config.toml
horizontal_flip = true
norm = "layernorm_no_bias"
inner_norm = false
Rows from block 2 of a small self-supervised image encoder, named by matrix and row number. Rows with one number belong to one neuron. Each number is 500 + 25 x the weight over its row's rms, rounded and kept within 0 to 999. All counts start at 0. Numbers have three digits each. After the name is the row's rms in percent of the matrix's.
After each neuron's rows are labels from the 100 images, of 14848, where the neuron reaches its highest value: "colour at peak" is the nearest of a few named colours to the mean colour under the peak; "strongest on" is what is common among them. Only what is clearly more common there than usual is listed. The data: capsule endoscopy frames (Kvasir-Capsule). In brackets: how many of the 100.
# fc1: MLP up (model.blocks.2.mlp.fc1.weight, 640x160), inputs 0-79
# fc2: MLP down (model.blocks.2.mlp.fc2.weight, 160x640, transposed), outputs 0-79

fc1.371 090:439510550514448456479495543482524490526479522475505530502550487557514496501515505520512481469484509530533529518513480520520532515490511515490520506475521495527514541481515530539502522498506490529517504534510494514519506512536471493482577531
fc2.371 094:531488503525516491509456536521496521524480527488511519503472527528525521474523484474483498491493516528513534509505460499469517493512482493521485465522485488497520530511467531573496505512488513495482503525503506505473493469492496506513472492
colour at peak: black (32)
strongest on: finding: ileocecal valve (49)

fc1.221 104:514489519488497552537475519502470539512501481493482483487508499470542467466492477490494526488506479472496542531532511469539488475474472535482509508521528460537516506501500496475519532563522538463459518527509542482511516519494494460501491510
fc2.221 106:479509519521505501495490520500508515493533480487479512484481545513541492506504506481528517490518489454475468507470537484519492486489529509498484469520516506526491526517502531481467488520529501532506524517519549499516496502453500492509520483
colour at peak: orange (43)
strongest on: finding: ileocecal valve (47)

fc1.432 120:486522446508506472495494505481483540517466528503496538500506454502515464541491508487450467500525482498497512526479516482484535461505528514486452457500460496468493481472518495473486530510476501512518499518487495551509482513478470531480437502
fc2.432 092:472489509512525490431511499513495504490487518490481469558539517506498513477499478474521520510495494539472507491503473479489464482566534523485482496511480493470517488530520510503468504425512523480500476511438507512450504466507495478497488477
colour at peak: grey (25)
strongest on: finding: pylorus (25)

fc1.523 112:497488513575470497526499506484491485479500498513464512549521472540504498503491519480478467524499516502494458547486518450499517525507492457458472489472495483513508516468499543516469497487519499495492520426467505508494474472469514468535486499
fc2.523 115:481458543536514464526505468497517501489523483473504507513508510527519486484529466526543510466505482521497489537485503521497531522516497519523458479503548498496436474474496483496518518495510478504516509503480471439505484527561472504480524500
colour at peak: black (85)
strongest on: finding: ileocecal valve (42); finding: reduced mucosal view (31)

fc1.187 105:498475511531502490519481510490470486501497516480484502501499512507510469491492492524486503478479497522494505460516486495500557511487513471476514477483534513527485495453477504482499528481485505494481445464486499500484485493468469469511526456
fc2.187 083:462491481455474520506517465523460500516490491456471480477485488464502506460507493539493522514545476526474513462459495473544492517546493496539517465499462519491468497517488451478465491474500518466518505504464504504482492485493544482505457498
colour at peak: grey (26)
strongest on: finding: ileocecal valve (32)

fc1.397 098:492500496545494514504508487499481505466484466423547527515563466503521460493466491491451519495522472505475486481495465481517497493517539521493492468489500521489531517525528519465520485504514542476481511492475542481478482488483486470532539464
fc2.397 080:471494479477501471503529482526481457467491456500477500480481485513517482475517494528532508429514488524465515450493476456514531512484496463526490482512482490502484462522472488428477495481497480479520472536497487502507511495525535477533497527
colour at peak: pink (68)
strongest on: finding: ileocecal valve (36); finding: pylorus (27)

fc1.220 099:481483511515518541503443475470547522466473480479519489501512507458541437487479515497514480482516464501492527481488490482494443467500512502473499506498502452508506536540490540481512534514525520532505509540499541461510531528523479463525508472
fc2.220 108:487480535468490487495494538500510478456534468476488542520504480535543515488482473541569465474520510465488482486500534490516478468517479483457478483486517484487496459559491519518515521501504483497493515498519535505527502487547536460509515508
colour at peak: yellow (44); pink (26)
strongest on: finding: foreign body (35)

fc1.87 107:463554518520499509539498500448496505446515503459475485506523481492481481469507514428474492541472475500465462521480506449473514516543500503476460492491501486488522515527503525492502494480507542491489547486467511470504494480440495480510490495
fc2.87 093:493452546532487507536530494490463497501517484447489500502505520464503532482491499492515527490521520504488520488472497504487469524496509516496476476490538537469450489531496511481511511481519516483490533495481492470498479506505449521482532473
colour at peak: pink (35)
strongest on: finding: ileocecal valve (28)

fc1.513 106:468511491474513470523565520449469492469483484473496504491518523464554503491525471470484518494491496476503515489457499539500510474507515499513495501552474498474509517474530501531494500492474530496526523508493506502529539496502497473487510463
fc2.513 100:544543484526551540427481475520500490543499552513480470485544495494454474510486477479501495521461500504522499456532502515485517493532512528501496495470472503515531547467499512489504472469478474504493495486514487498510500502488533487455451511
colour at peak: pink (41)
strongest on: finding: pylorus (48)

fc1.200 094:545482528489534486482479504517547461540511479523522522528521526502463537482471494466496527502481515510519517497552459475516541486506471460476456524526514493562509513494524446475456501498530499511509517480517494473479476520480501493501522506
fc2.200 084:478493539503580538515479517494491517480504495492505495519506513463500503468500489471501482506523500509499523565494488501480512491505498495491503448480517501480506536497519544462500490458517507524506543511493469514508445498472537484528486524
colour at peak: black (44)
strongest on: finding: ileocecal valve (31)

fc1.430 102:495538452489512515508492533496529527502480497536518537502490485466499520517493518486456503487495515484477485494490535503488492494507474499495481480452492511494506512527558504476496535474489522481540507524509542538454491477467513543502445489
fc2.430 099:484486476523553502473504453495478487529456549496466522484471520499524484516502520482525530462463497539489512490459505488494492482525528506525461511505518483512504500510489520520476533469533481533499494490483531441482481471509494513458512505
colour at peak: black (68)
strongest on: finding: ileocecal valve (35)

fc1.618 100:479533479526505503515510485497524516502470485453558518481532497522493493522503439498437491509510504539503483457554502491557554513489526500475518440481502513494495521500540516461525523515523511503459519497502529511494502510483503495523517487
fc2.618 080:484481480445548489483513491510472494501475489496486515492529499497541488446479500523522509482455465543492479495511500468512484532548506498530500486486516483490504436477486442480440508486524550480521476503495482505502543482531524503487527534
colour at peak: grey (35)
strongest on: finding: pylorus (28)

fc1.595 087:493497468498509485492521490491467503508544504492507461479471490467514508490452507521505478525533469484507504521515474488537506513528467492498492524484479456510462493512495487496531505528531505487487453484485493488520516490510502481507503531
fc2.595 080:498507512493456509497483489496471495495534505481458531499478479491501537481513465499505491500444470508504527515507504498477509481487538466467510498515482500501538490495501490556503528493446461509500501488525506531519487467529494500532497534
colour at peak: black (43)
strongest on: finding: ileocecal valve (28)

fc1.172 108:457519459489504490466468532523486562512484493438522508503494475522540485517507487472499564441518488520511531522519483536471470500504495471481535487520509510457511517500544486498496499484513535482533528510477480542495511502500490503491487490
fc2.172 109:510516483500502515517497484526483541498504474509496459519497488588505496517480475502519468530536474493479512456540484486484466486534507517517535460478514499529474501527480538458485482519531468514517459492507508473515499526496511470497535501
colour at peak: orange (47)
strongest on: finding: ileocecal valve (41)

fc1.374 094:515534525504518503475462518487495513465527474442508531515502524482487471473439473490478515481506438495504511526481456491497498473517488498507542501539539454514502454508507491511500501473534533454517475533470505493484498493499484468505533465
fc2.374 091:522524505503510508471493549518494510484542472522508546453477505522503548509549454482530509512515498545487534462515520494485540505458505512528473498527458477529441489542474524495462494467528485535520485524478513489526454488505491518539500552
colour at peak: orange (34); black (30)
strongest on: finding: ileocecal valve (53)

fc1.506 102:480515480505465518488436474485493482497490505513458536468467490523530487479526472488503510491525472464467513481510465493409471477491504484521495461528483516471510525539503493518502495448546515545511525463463518515459512494463531511510525527
fc2.506 085:539497517518529507515536505523515528564497537519539506461483499531495538504480505513507485509505505518476518458569488504474536515529512443525560496504522488503477498486499505502434469524512549471548487510491496505496501518516525515528497507
colour at peak: black (94)
strongest on: finding: ileocecal valve (34)

fc1.192 094:478509457492487516454504535469494489517503499479508506525501479526509518499520470516523482508481526522509520504502476517490534490462498505493528486487505500458513527518537561479524547527518554473504499524521539489490522554563528510462526524
fc2.192 094:504484503532535503484457486511510535500493522496490499522472531502495512496493501503514499476508511495500514532513514517507507537495499470463463511523484463535491526521459527540489519523477553494509479491514515531487528466509503468509479497
colour at peak: orange (35)
strongest on: finding: ileocecal valve (34)

fc1.455 105:487504489465541502521490502487534537472495501509516491499521493505549489518539501502489469523479486520481478503522496521516481532483551499497493532460466511538417493534521515503468514512535527503492527518534485434495493523522527515517553559
fc2.455 093:503514474470484509447468474492472522497485500478509482528505482463509453497513522557537452503495471502511467500463500504506483498471511517477515456494514462491541484472503553503537480504487481495470541528511503501515524501502486533478494524
colour at peak: black (90)
strongest on: finding: ileocecal valve (44)

fc1.143 102:477487457520504482498489533517496503564489480505483497488497547479552487512499519515515485550492524510510501485494550540526520491519523520485503501474477500560477491541512515512500484453521483525507500528453514522464535523513498466481518492
fc2.143 090:487463459509524523468519501522475486500493489495479481522532445453507544502464461524470530494503503488468501451486519517504478545506497529543476516476515469481511463453495513520477512497486513480492517493514537500524525484533500497512518533
colour at peak: grey (33)
strongest on: finding: pylorus (27)

fc1.524 073:472512478486494479504544509500501476521539495465497510509514472491516537521510505509484558529522482487495509500523484514520467539558471534562471507530492511489507473516502467484520487534530475490529484481498494505500513551523534486477512544
fc2.524 065:531537464507467513481501528474486462512507494464490498488503483486485542484490524517497489486469480526540473507504469488470493506499489497480481541503479487497520492486488488539501495502437495508477517499535467530494501472494505546515496489
colour at peak: black (28); grey (27)
strongest on: finding: pylorus (32)

fc1.166 132:480486449545547525513541497532515465512475505503529518542494508472473502501463505517516492530512565516504497496518509473502513473487461489467469557493518489495477477528509494469507508503495492459449491476493457540516494518503530513541482500
fc2.166 116:508520528501530506464487481484488487483506467485491474510500488513491536530505474459503500492488501502473476483477514489507485455519458496514463501505477495499490508555468518513465531477475529477499430475514518503477490488512502515496498457
colour at peak: black (92)
strongest on: finding: pylorus (35)

fc1.447 105:450481474503493469524492484511478488516510528461522494526512512505505451434500466462491466498473476505514494499475485503496527505478501466522462513507445552481521509471542471491499523461489516496474542492481468491492441506490506517474490475
fc2.447 083:517494508489541521489490504529464451500498515487480509512507513503531522495517509499465516503490489562497522508486496503473467557535533554528487499534486483502490455519486486496500469460497547445532505544495484495437508475483483525491468515
colour at peak: pink (54)
strongest on: finding: pylorus (38)

fc1.443 116:508475491502492503503539447474516506495477505506488539526492486534511521470557519498510485504517498498496499466482473480513473496497526518506454528524493499487416483448499532492462490519503543476491556507476462494464502459505520498482405493
fc2.443 113:500515487539535538471488480486518509500518496513498467478476477482508479507449539492494497466495507489495508515489495494473527528503541519509519484529463462498491517474501427442501481473501508477469493526479460510468499520513492488529478525
colour at peak: pink (37); orange (32)
strongest on: finding: ileocecal valve (42)

fc1.600 108:484476466500523511521472484466487470517508473510497478491475471509464503476514440475489531479509526450528441423532446469491526466507490518505495482509493475525503493520528472503516520463520489486479502497466510541489509521483485470513484556
fc2.600 112:496501491505493491481520504497496538552522489519518498462497543531514482502478547471512533506527522497476527459531489462484502524498557550535521436510504511508494507490487475484520497505503497465499493502493497483497468499519497522450497459
colour at peak: black (97)
strongest on: finding: ileocecal valve (83)

fc1.51 087:491518477464512531469510524446482481548479519517504476542516476514525500478485529495519541462489516485518491540473494491512530520491479494495524521500520473501534530529475530502512537499543523493515500543527518464492513489518518483509541521
fc2.51 094:498505510508528520476500486491524457510493530496502518502481526494523509509487501514496473483481499490486489562462472532509502476461519478446499488502515482520519484488490524530464490501475522483529461512508510509500507459499533490535493496
colour at peak: black (29)
strongest on: finding: ileocecal valve (47)

fc1.328 091:467495483432518480475583534500482499500505489498495514514517506455512499498487481475472498540504503510515504531506489496529529452510519451496483491499502485509481517533498559471503518518518503529493483543524572519465524484499486497479515516
fc2.328 098:516485476494542523534479469493520503471478482540463521512483455493484473496477525474520497501474513475484479490523528507489480504513544499490541509532515547531489486490548491484470516465503462510524502473531538494475519477510496476505513535
colour at peak: black (30)
strongest on: finding: ileocecal valve (49)

fc1.497 082:519501524490512497510520565505486472509501464460462471507504501442512517514516485511510509528502482488494481454491505505544507539478528503507510509501502510537491469515484523478482508510495502525444507516502461515531482482526512453503468478
fc2.497 077:509518457494504501488453502490542513498517515496504463469505523463527469534476527487477474504494484473514509537514496555505504513483522457510533519483501492472465484459493482549532473511491491496504514500480500493492534512518474502496502521
colour at peak: orange (59)
strongest on: finding: ileocecal valve (53)

fc1.545 087:463527522507465528470517493529464495521490507496554491491474503496440563474486454503493511482504557491505498473503489491538553491491472520500513479480493517474500516452474538523510509517503474501500472521535555534491486520518534511531519510
fc2.545 091:518525498533479555551475501520483533492531522447509514537491495489511534475495498500490484482500481487514526505510494506488485465479510495466517485502487483489490484510499471598492524459480507484513485506533496512488513507480520505499495500
colour at peak: black (25)
strongest on: finding: ileocecal valve (41)

fc1.539 103:474508472477474500516466496480457500521525515450497515479489486505538448459533485492490538467505452482476499512451474497471532473485541481500486503551441546482517513456522494498511487455498521486473524478492505507457468481486500494488491479
fc2.539 085:536473490507542512510500490530468497486486483506493525489477492539534498492523536486486523462507510546496515500495463533460515523467551507542465445538476505489479463503492472466530446520521546499473470553494485505470509505484506502517495510
colour at peak: pink (51); grey (30)
strongest on: finding: pylorus (46)

fc1.352 086:496461498507509477509502495473491498574439512488538466500522438489477503473504528459532494493524447500527540461507500511492465490493489492504496519536511537521472510519509511498476481519527509513487488518476483508496534536501522501470499507
fc2.352 090:525500463518518527532494494534502470508502542542481557495460470480527484499494501466507467492490517514484510526495455508474487503520482505488535518527480514427479489528499476541503476493484506521487485501467525530487491477510524546555485508
colour at peak: orange (67)
strongest on: finding: ileocecal valve (56)

fc1.320 091:458516495483503530483531511483510478526441511493538466566503474503509507501486462494534519454469506470490458514478490498544538521471489517494527496500491474524499504471464525543519556536510493525490513522494494444489492488517502515494537529
fc2.320 098:516498496495533525505468494501509491522500517468497510526480491505544536499502505497515507490460504467476522534485507501506490489469487475473515474494496493493498497494495511583456498488453497483519469504516508513469510467504532490528496521
colour at peak: black (31)
strongest on: finding: ileocecal valve (34)

fc1.323 097:490509498469489519488487502435513496495473495545516508504515468471524508468514504500503480510493575515498496519502505476486504529518538485524507551487505441509499532456490473454503575517502524508527531532538514452432507484527506532494507579
fc2.323 112:485482474503529466447525469499513485483498509461477500478523494536553438494492528526515487495529520446469486520438481481564469517462504515508521472458536521494519542474499486480555509541473487461486515485493455503503504507491490482501489471
colour at peak: black (43)
strongest on: finding: ileocecal valve (45)

fc1.390 093:501516530476495455496506504465460501560470499482511514525519478522526552483500472439520492491470502508481552489478475518504519507466507513485470504492496553477475525511545491514456500500496490512473476488522479501518523521452513534479532497
fc2.390 103:535506465506539538532475494550537494525507494508486506462466476537528480477484493471486459500483483473528518515525521509469510538505516461502502512557473508469471546487469515566524488503509502512511533483496492505492515470485541502552499523
colour at peak: orange (52)
strongest on: finding: ileocecal valve (29)

fc1.450 110:450436533498506505504514447455478480484488487518501494532499504448540490465523497527536477551528539500502483507500451473497506497537522509523454543508497510476481499469473527458502528541501559497469546470455466477479507481515481494533442529
fc2.450 102:494468471496540499500489469445479478498516500511479471476494500506484465490449541523473496473529470480506467492454485488472475503531498506527481490466469512502482534478507434435513478524469528467504508464520484552492479473500496477502470511
colour at peak: pink (27)
strongest on: finding: ileocecal valve (39)

fc1.312 111:468514474502502468511460473506487470527516538424541539489488504487508484488492481486445518514510482481484512482501491528525548477484512496475503457510483549504522523485545449467509503491492518496450486466475515534470452522516485509494489483
fc2.312 089:484469444505539449465513508479448486477475461475488519508531500499517527453506512507486521486462470554488498488480539475530467525517472502535512498487515454494497460485469490475500527520507562474505434511502490498508515483509493485525546515
colour at peak: pink (38)
strongest on: finding: pylorus (30)

fc1.93 096:478500453514507465516531480519494504529462514477533498522500534507517503450506468490523453520498464538513448513509494530530555501472495487508462495487456503507507538467511487500513535498496481499480527526491513443478491501506487519498544483
fc2.93 082:478512504442506479517501495510477449530499504507484563528523502488540516474463516520488507536448481559469503507470517501513465548520518527510527503523487461486482437485484514503513508461444513482520498546490487486447502504504484514511480540
colour at peak: pink (42)
strongest on: finding: pylorus (36)

fc1.472 085:474519490499513541475541491476480509512501484479534487490457494466465514495458495527461507461525555448500520488487485524530479506501459494477521503485478524500513516492466521511511467525500503492505516527523508522494474506498517510567546544
fc2.472 080:526514486514511548535514509513478506487530510434517488497491503529530510475495490512493473498506487512527516541490474513505493444454504474497513529491482486458513491499489441531523500464481497510506510495521480518482521479468501543511503525
colour at peak: black (38)
strongest on: finding: ileocecal valve (61)

fc1.225 106:451491502524513532497497461500497468493522560532498495493446517517492477456472486485500506537495535520520474498496471490492542495492507464497502511445461532493496524447478512479506534476457493483451516515460478518529520552509528519489471510
fc2.225 095:482477531531537504494500436504452478494475503496530524518490535504500501493481514468461462509519492519470516502496502486489474534547513530535471481531500514474490470536463467510484493472498545445539491490508496473446501502500473532471478453
colour at peak: grey (27)
strongest on: finding: pylorus (34)

fc1.395 090:519478489512503496485459525501503519464449515508495456546508502512495482487527448510476516465478511512499538543522509491493487491501526490529494489490494481471519474536498557493566523506542523523501515539498428465488517490492502498499482552
fc2.395 092:496515441495476442488487446451513494479528499536448526505530527458542473505506522490517512501504515463483519475513532495472471529473504476468473505510501506506512455510513502472483505535491452509472510515510499503532487487514544524459527524
colour at peak: yellow (31)
strongest on: finding: ileocecal valve (29)

fc1.629 096:461478480488528507498542454524495488491499524471468459466523525463492477455480507465491492485522497499489501510479493507466510519497558492530496516493475493481469500538530505455539524475545528509475496531519476462466515466475522530532533519
fc2.629 117:495515522505502491481502511455523507530516485476495450532487543472506501460483505495513468505490427509542484496491489518526494516494525504500488493509482516566492531538488487461469505493546536509492524490534502471521534524475526490530499523
colour at peak: pink (65)
strongest on: finding: pylorus (46)

fc1.565 092:495486510512466480523494511489454508459453480475485502463481508515513508473551459489473538503510509520491498456454508462511517479461544491491475487508445509525456504516503484483534499493544555510500507510459486487517454495463498493490494505
fc2.565 107:529498448531493521478483434431483529466493472516518496468471488487523496483483549497519506463510492513461513460507509531475523508512502496557476475504470474507471502496505476507505468507515525518455498517509503469537523517509490457535521531
colour at peak: pink (64)
strongest on: finding: ileocecal valve (30)