Weights of a small self-supervised image encoder.
Model: 6.35M parameters, norm layernorm_no_bias, activation gelu, moe soft, num experts 32, patch size [4, 4], layers 6, width 160.
Data: trained on capsule endoscopy frames (Kvasir-Capsule), 42238 training examples, 38.8 epochs.
Rows from block 2 of a small self-supervised image encoder, named by matrix and row number. Rows with one number belong to one neuron. Each number is 128 + 24 x the weight over its row's rms, rounded and kept within 0 to 255. All counts start at 0. Numbers have three digits each.
After each neuron's rows are labels from the 100 images, of 14848, where the neuron reaches its highest value: "colour at peak" is the nearest of a few named colours to the mean colour under the peak; "strongest on" is what is common among them. Only what is clearly more common there than usual is listed. The data: capsule endoscopy frames (Kvasir-Capsule). In brackets: how many of the 100.
# fc1: MLP up (model.blocks.2.mlp.fc1.weight, 640x160), inputs 80-159
# fc2: MLP down (model.blocks.2.mlp.fc2.weight, 160x640, transposed), outputs 80-159

fc1.430:127120120156115092153121068119135127114154119088127111113100176118161130109114179108112124171149148138152118135120132136133153157112136089111139117114100148155089133149139181133142117110151143152153149131109179124146074083130203148129157150
fc2.430:153156130114193153124127121168131124126136133115084130164123160104152137138142130100141133171168140121135083145096105103106137135114107142140141139105117082112096146152217131137147107166153117126127128093121146145109168099078118123102123107
colour at peak: black (68)
strongest on: finding: ileocecal valve (35)

fc1.164:094128130137128106130098121117111079133102126113142127094099160114151119142197150120133142134134160160134115119109148090125116125166133140082132126140175106123107134169148125144132081144117095104158118141109138157149106080133208166166093121
fc2.164:145180106140113144142094149160140129130091167091148077166107126126125106108134120110161167132139151155157116112097143107127195116144127130101131153101091069138137135138128081134107137122069149134126105098095105127108149092114159130144120125
colour at peak: pink (86)
strongest on: finding: ileocecal valve (33)

fc1.600:111115147115164147136130122122099133120129122111115181122111092154121139115170152160083130120163154155143118101149100159149164115082178129091136101150108074138143088096109132118098106134134137146139114124128147123174121116108140111129138120
fc2.600:102109136131182149108122137133072119146139126115099070119121162089137118123157139150121140096132165139154097128062092139080127157112062120107171143137146148148106127162102079144128101151121125121107130131144138129129124110156129168097102132
colour at peak: black (97)
strongest on: finding: ileocecal valve (83)

fc1.192:087106108151174111080087126171147168092160167117145155166100129121092124121092101108126140105094137120140155140129091126127124142122153157113100134154100121140137139129089154142115112115160133111090139130132177152160114098115147136138099095
fc2.192:130152137113144112131140121176173110161142149120118123152124095128157133159105112096132116120095111141113147161221167087075164118074101110135121119086149091102141091104124113138160101135152121087087141134100129126156110142087157085168143155
colour at peak: orange (35)
strongest on: finding: ileocecal valve (34)

fc1.390:126102141143124115166108173118098143122164135130142079120118121132111149101150111153115128143147159116146164192090146090081162134146143155066158169140085132120108112128106109114105134121128128178111104141126155108134157100137127145126133105
fc2.390:091148122154148119150113132113170100114137101169121116129112051124148126127128143101115137139095128116154104153208127095121132122108123112102136140121130181146103097163143121107127120115155121146142113146083137105128152138104152146136139152
colour at peak: orange (52)
strongest on: finding: ileocecal valve (29)

fc1.381:131117132133152152140095145123139083119112134103096157189133086164119086111167137124086098127134156130110120107099092136137149150097118124136131126150127101169133132150132163103151117071144104124148098143104106128140158106170163136134095154
fc2.381:125125156149134126129139135098124138132111134133132091188129166102150104117165140116126130102127143165136111145095127113103161136106086105106153134155121152146083153148094108131129117097153072141145143136112117146123137127140127168134097122
colour at peak: black (27)
strongest on: finding: ileocecal valve (36)

fc1.143:126155099151131150113146157102106100141130099134151156110167156131158142127134119117113159109128119138141122147116163110129174149101102176148124102143126111134101201154172138128187101144156129096150118141121148153123119080097148104177141154
fc2.143:146122131135184108083136132119106110178078149122148147176118130121144127086095146103122133139145105133103136120128177130102107095145120171085105091121138150135106126195128149145101123126094108124146122143123137167087103149133127106085127163
colour at peak: grey (33)
strongest on: finding: pylorus (27)

fc1.443:147126136145144082161085153145127128114128074158136109150106124133155120112157125131132102128125127149125133158102133073126180159136133118109104105125114144110126109155102114114143127093123124133111114123163071109133108111162120144116094108
fc2.443:106138112189116148144110178085123098178133125142071127114096142153164095141155154112139096133136142115115104134078121132200154141135119146159130093122123134132115140173123138123164127105124143157121123149099138138088175131136097144084115144
colour at peak: pink (37); orange (32)
strongest on: finding: ileocecal valve (42)

fc1.395:124124114112142149099148095175130125099111138118070117144079139082097123124147140102160150128105102146119162126159116112125130102125120174104129102118115149142108152137104164140118142114154128145116141120133077155104139147175125065132155127
fc2.395:109138131147128109113148145187139133128116126077109103155090135111118105122114122142121095124146131150152106109112154141142123132133130187133132133136163106125136133065112162132120158120182134128119110203141122136110135156075159130130111108
colour at peak: yellow (31)
strongest on: finding: ileocecal valve (29)

fc1.629:144171138131126099157114095097108122121118136108103110128167151113100159169108133113076146087136148146107114112158139092134120085131170131153113136109144114141118102099139186112161125127151110119123139120129120137136154180140146144119164184
fc2.629:139173123101137144148090179156122154098142155139102100101140155111151120127137155084133118126141116140117118146031156122162118151102151121122101137088122126150095129101087098133154117108107122146138093125118125159143188118121148139115142133
colour at peak: pink (65)
strongest on: finding: pylorus (46)

fc1.212:122168143154152125151119134103138112115145119107092107121118093120158087138141146138118095137142126125150120162111099112112172140109145148142128131107117130134148132144101185082156132080130095129145079131126087119110123121166149118089135160
fc2.212:144162125165135137132113150101124131110105131143087109137102181137186103133156133112122075142127164160120120134086112109138154121118135123139149113119129149127104130149117127112132119105146115165166133141070079131102151129130099123122091090
colour at peak: pink (54)
strongest on: finding: ileocecal valve (40)

fc1.422:142131141193109095109136127099148107113095137146126133095134086165105116193134097156090118133138124134129104124109125119119166150116169108135159086118126129146123154108115147094155101137138136167128093139123126122097119103126182150145110125
fc2.422:155091190113118142176109145138169114162130138085137117138157123148131129132149081122115172129126096148189153119101074104139125122143143156120085116145125108116152158118085162173115125139108109133136130126128114149140131186124141093142141111
colour at peak: black (50)
strongest on: finding: ileocecal valve (65)

fc1.500:124167132132156108157137143086115112148149141109119132107108122117166092122152161131105124119169121128158119162112118095132166117162146170133100154108151178144145117150117176066130105090126092130148080112138114114099133146161141137084125139
fc2.500:158157096136105161137096165107159124096092119150083104130082127156190140117140157122142108147131165137142118146078107114143170119110136129148153115105110122115121120124105131106148133134142105129137083160098099125153144142140137106123094093
colour at peak: pink (68)
strongest on: finding: ileocecal valve (42); finding: pylorus (34)

fc1.591:121130109107141134099074100132154133133133112141129122119154143098170119117109148136078137139141153161101127173136125120062086154111172132091132134157111125115135142128148114125111106125142098138120109107147106132125118139145080123135115106
fc2.591:138155109090138087162082129128126116118127095125108107114125143128138103165140126100099141083132129114127124158139152125078109176100127136159122131132133135116099164125189109164148106104156137171152117094112149137135137134084099121117113093
colour at peak: orange (37)
strongest on: finding: ileocecal valve (45)

fc1.581:068127127108069136141083100162106113130138144135128116126132127139155139119131110161085088100166123132118089105139142155085104142131153103089172085111119108103140147163112110117120137104137132134136112127146154100120114117116136129150124135
fc2.581:076113130082175103081104100137128151142106104102100134121119132106116145152112116182084140115083145127141158116104108094128098166110147094125130116127128125107156137168103093143117152118085160089176142137123121153118084166115093116132103123
colour at peak: black (89)
strongest on: finding: ileocecal valve (41)

fc1.173:102139132134113079098080160145122101148114137085149092105099130149153135123182135155128121109160122155145120130134124074149104114153127133114126158128130141126107095169174110128105098155106103118131141146141131135124119153135162173138143131
fc2.173:144152116119090138112124160118169123127090136084121096121117136121142125155128169088137140139142146142140072125048103110142157105145121136117119144113128094138157126144112106150144127140113127113107106109134099110140162098103169109095129126
colour at peak: pink (71)
strongest on: finding: ileocecal valve (36); finding: pylorus (30)

fc1.218:075159124122187093152118124137091130142133122089156113133131131144151137157167171109110130117199148135130119124154105131153194126126138137098123110134125070128123103148146138156131120137137128088165113156155158157161162144152148181123125172
fc2.218:131159094116104138096131148156146133102145115138142084134088120152116077116103162127097126152121113129131119159079115120142139105157137150119121127111138126107128128112086092132209113148128088133135118147146098136106148128137123149112114101
colour at peak: pink (42); black (41)
strongest on: finding: ileocecal valve (69)

fc1.270:103087115120134114147124096119161132119109137124137156115126111147149108161098100104078126089138141119096158134077143149090145139102146145139116120110130145148164102137127113121127116151146095098101101130134098156073176082161145154139149138
fc2.270:127154123131105110128080147149102118087160148079097117139135139120115116116107154065138161156143133128115120130048111131123102119126137100132101091133102118103116108145103156117159127126105147088128116107156101152165164145140152138105133091
colour at peak: black (93)
strongest on: finding: ileocecal valve (29)

fc1.523:122133142145164107154139111144083130092149099162168114115115124128147142161117154117134118131101165157139091154146155142140143141116110083119120101094101117130118073162127133142160103159116136088108081108140123112159175165155141155118164129
fc2.523:141106094146117121137138101125082127124138153117149080173197108095133128169133088093157162171130161122094156129092107120166124089111132106131136147118173136126163115119172106150134141098127125146146118112142153099131155100130121135141159099
colour at peak: black (85)
strongest on: finding: ileocecal valve (42); finding: reduced mucosal view (31)

fc1.187:140160069131093149135113141181134129136148137114124108102073084102161057140132153176102133095112127146110138089129147082148161111077152124105134087135077146145122108151154158105109136101144142088135109144155135126131098153176085144079143147
fc2.187:102121062163153152174115192132143093140125092128123111118107114134141096112144130175100130129175119100146129127109082112132108142150138141155149132122121108139135134126145080167122120152129108163140113132110115163156126165100110094129163134
colour at peak: grey (26)
strongest on: finding: ileocecal valve (32)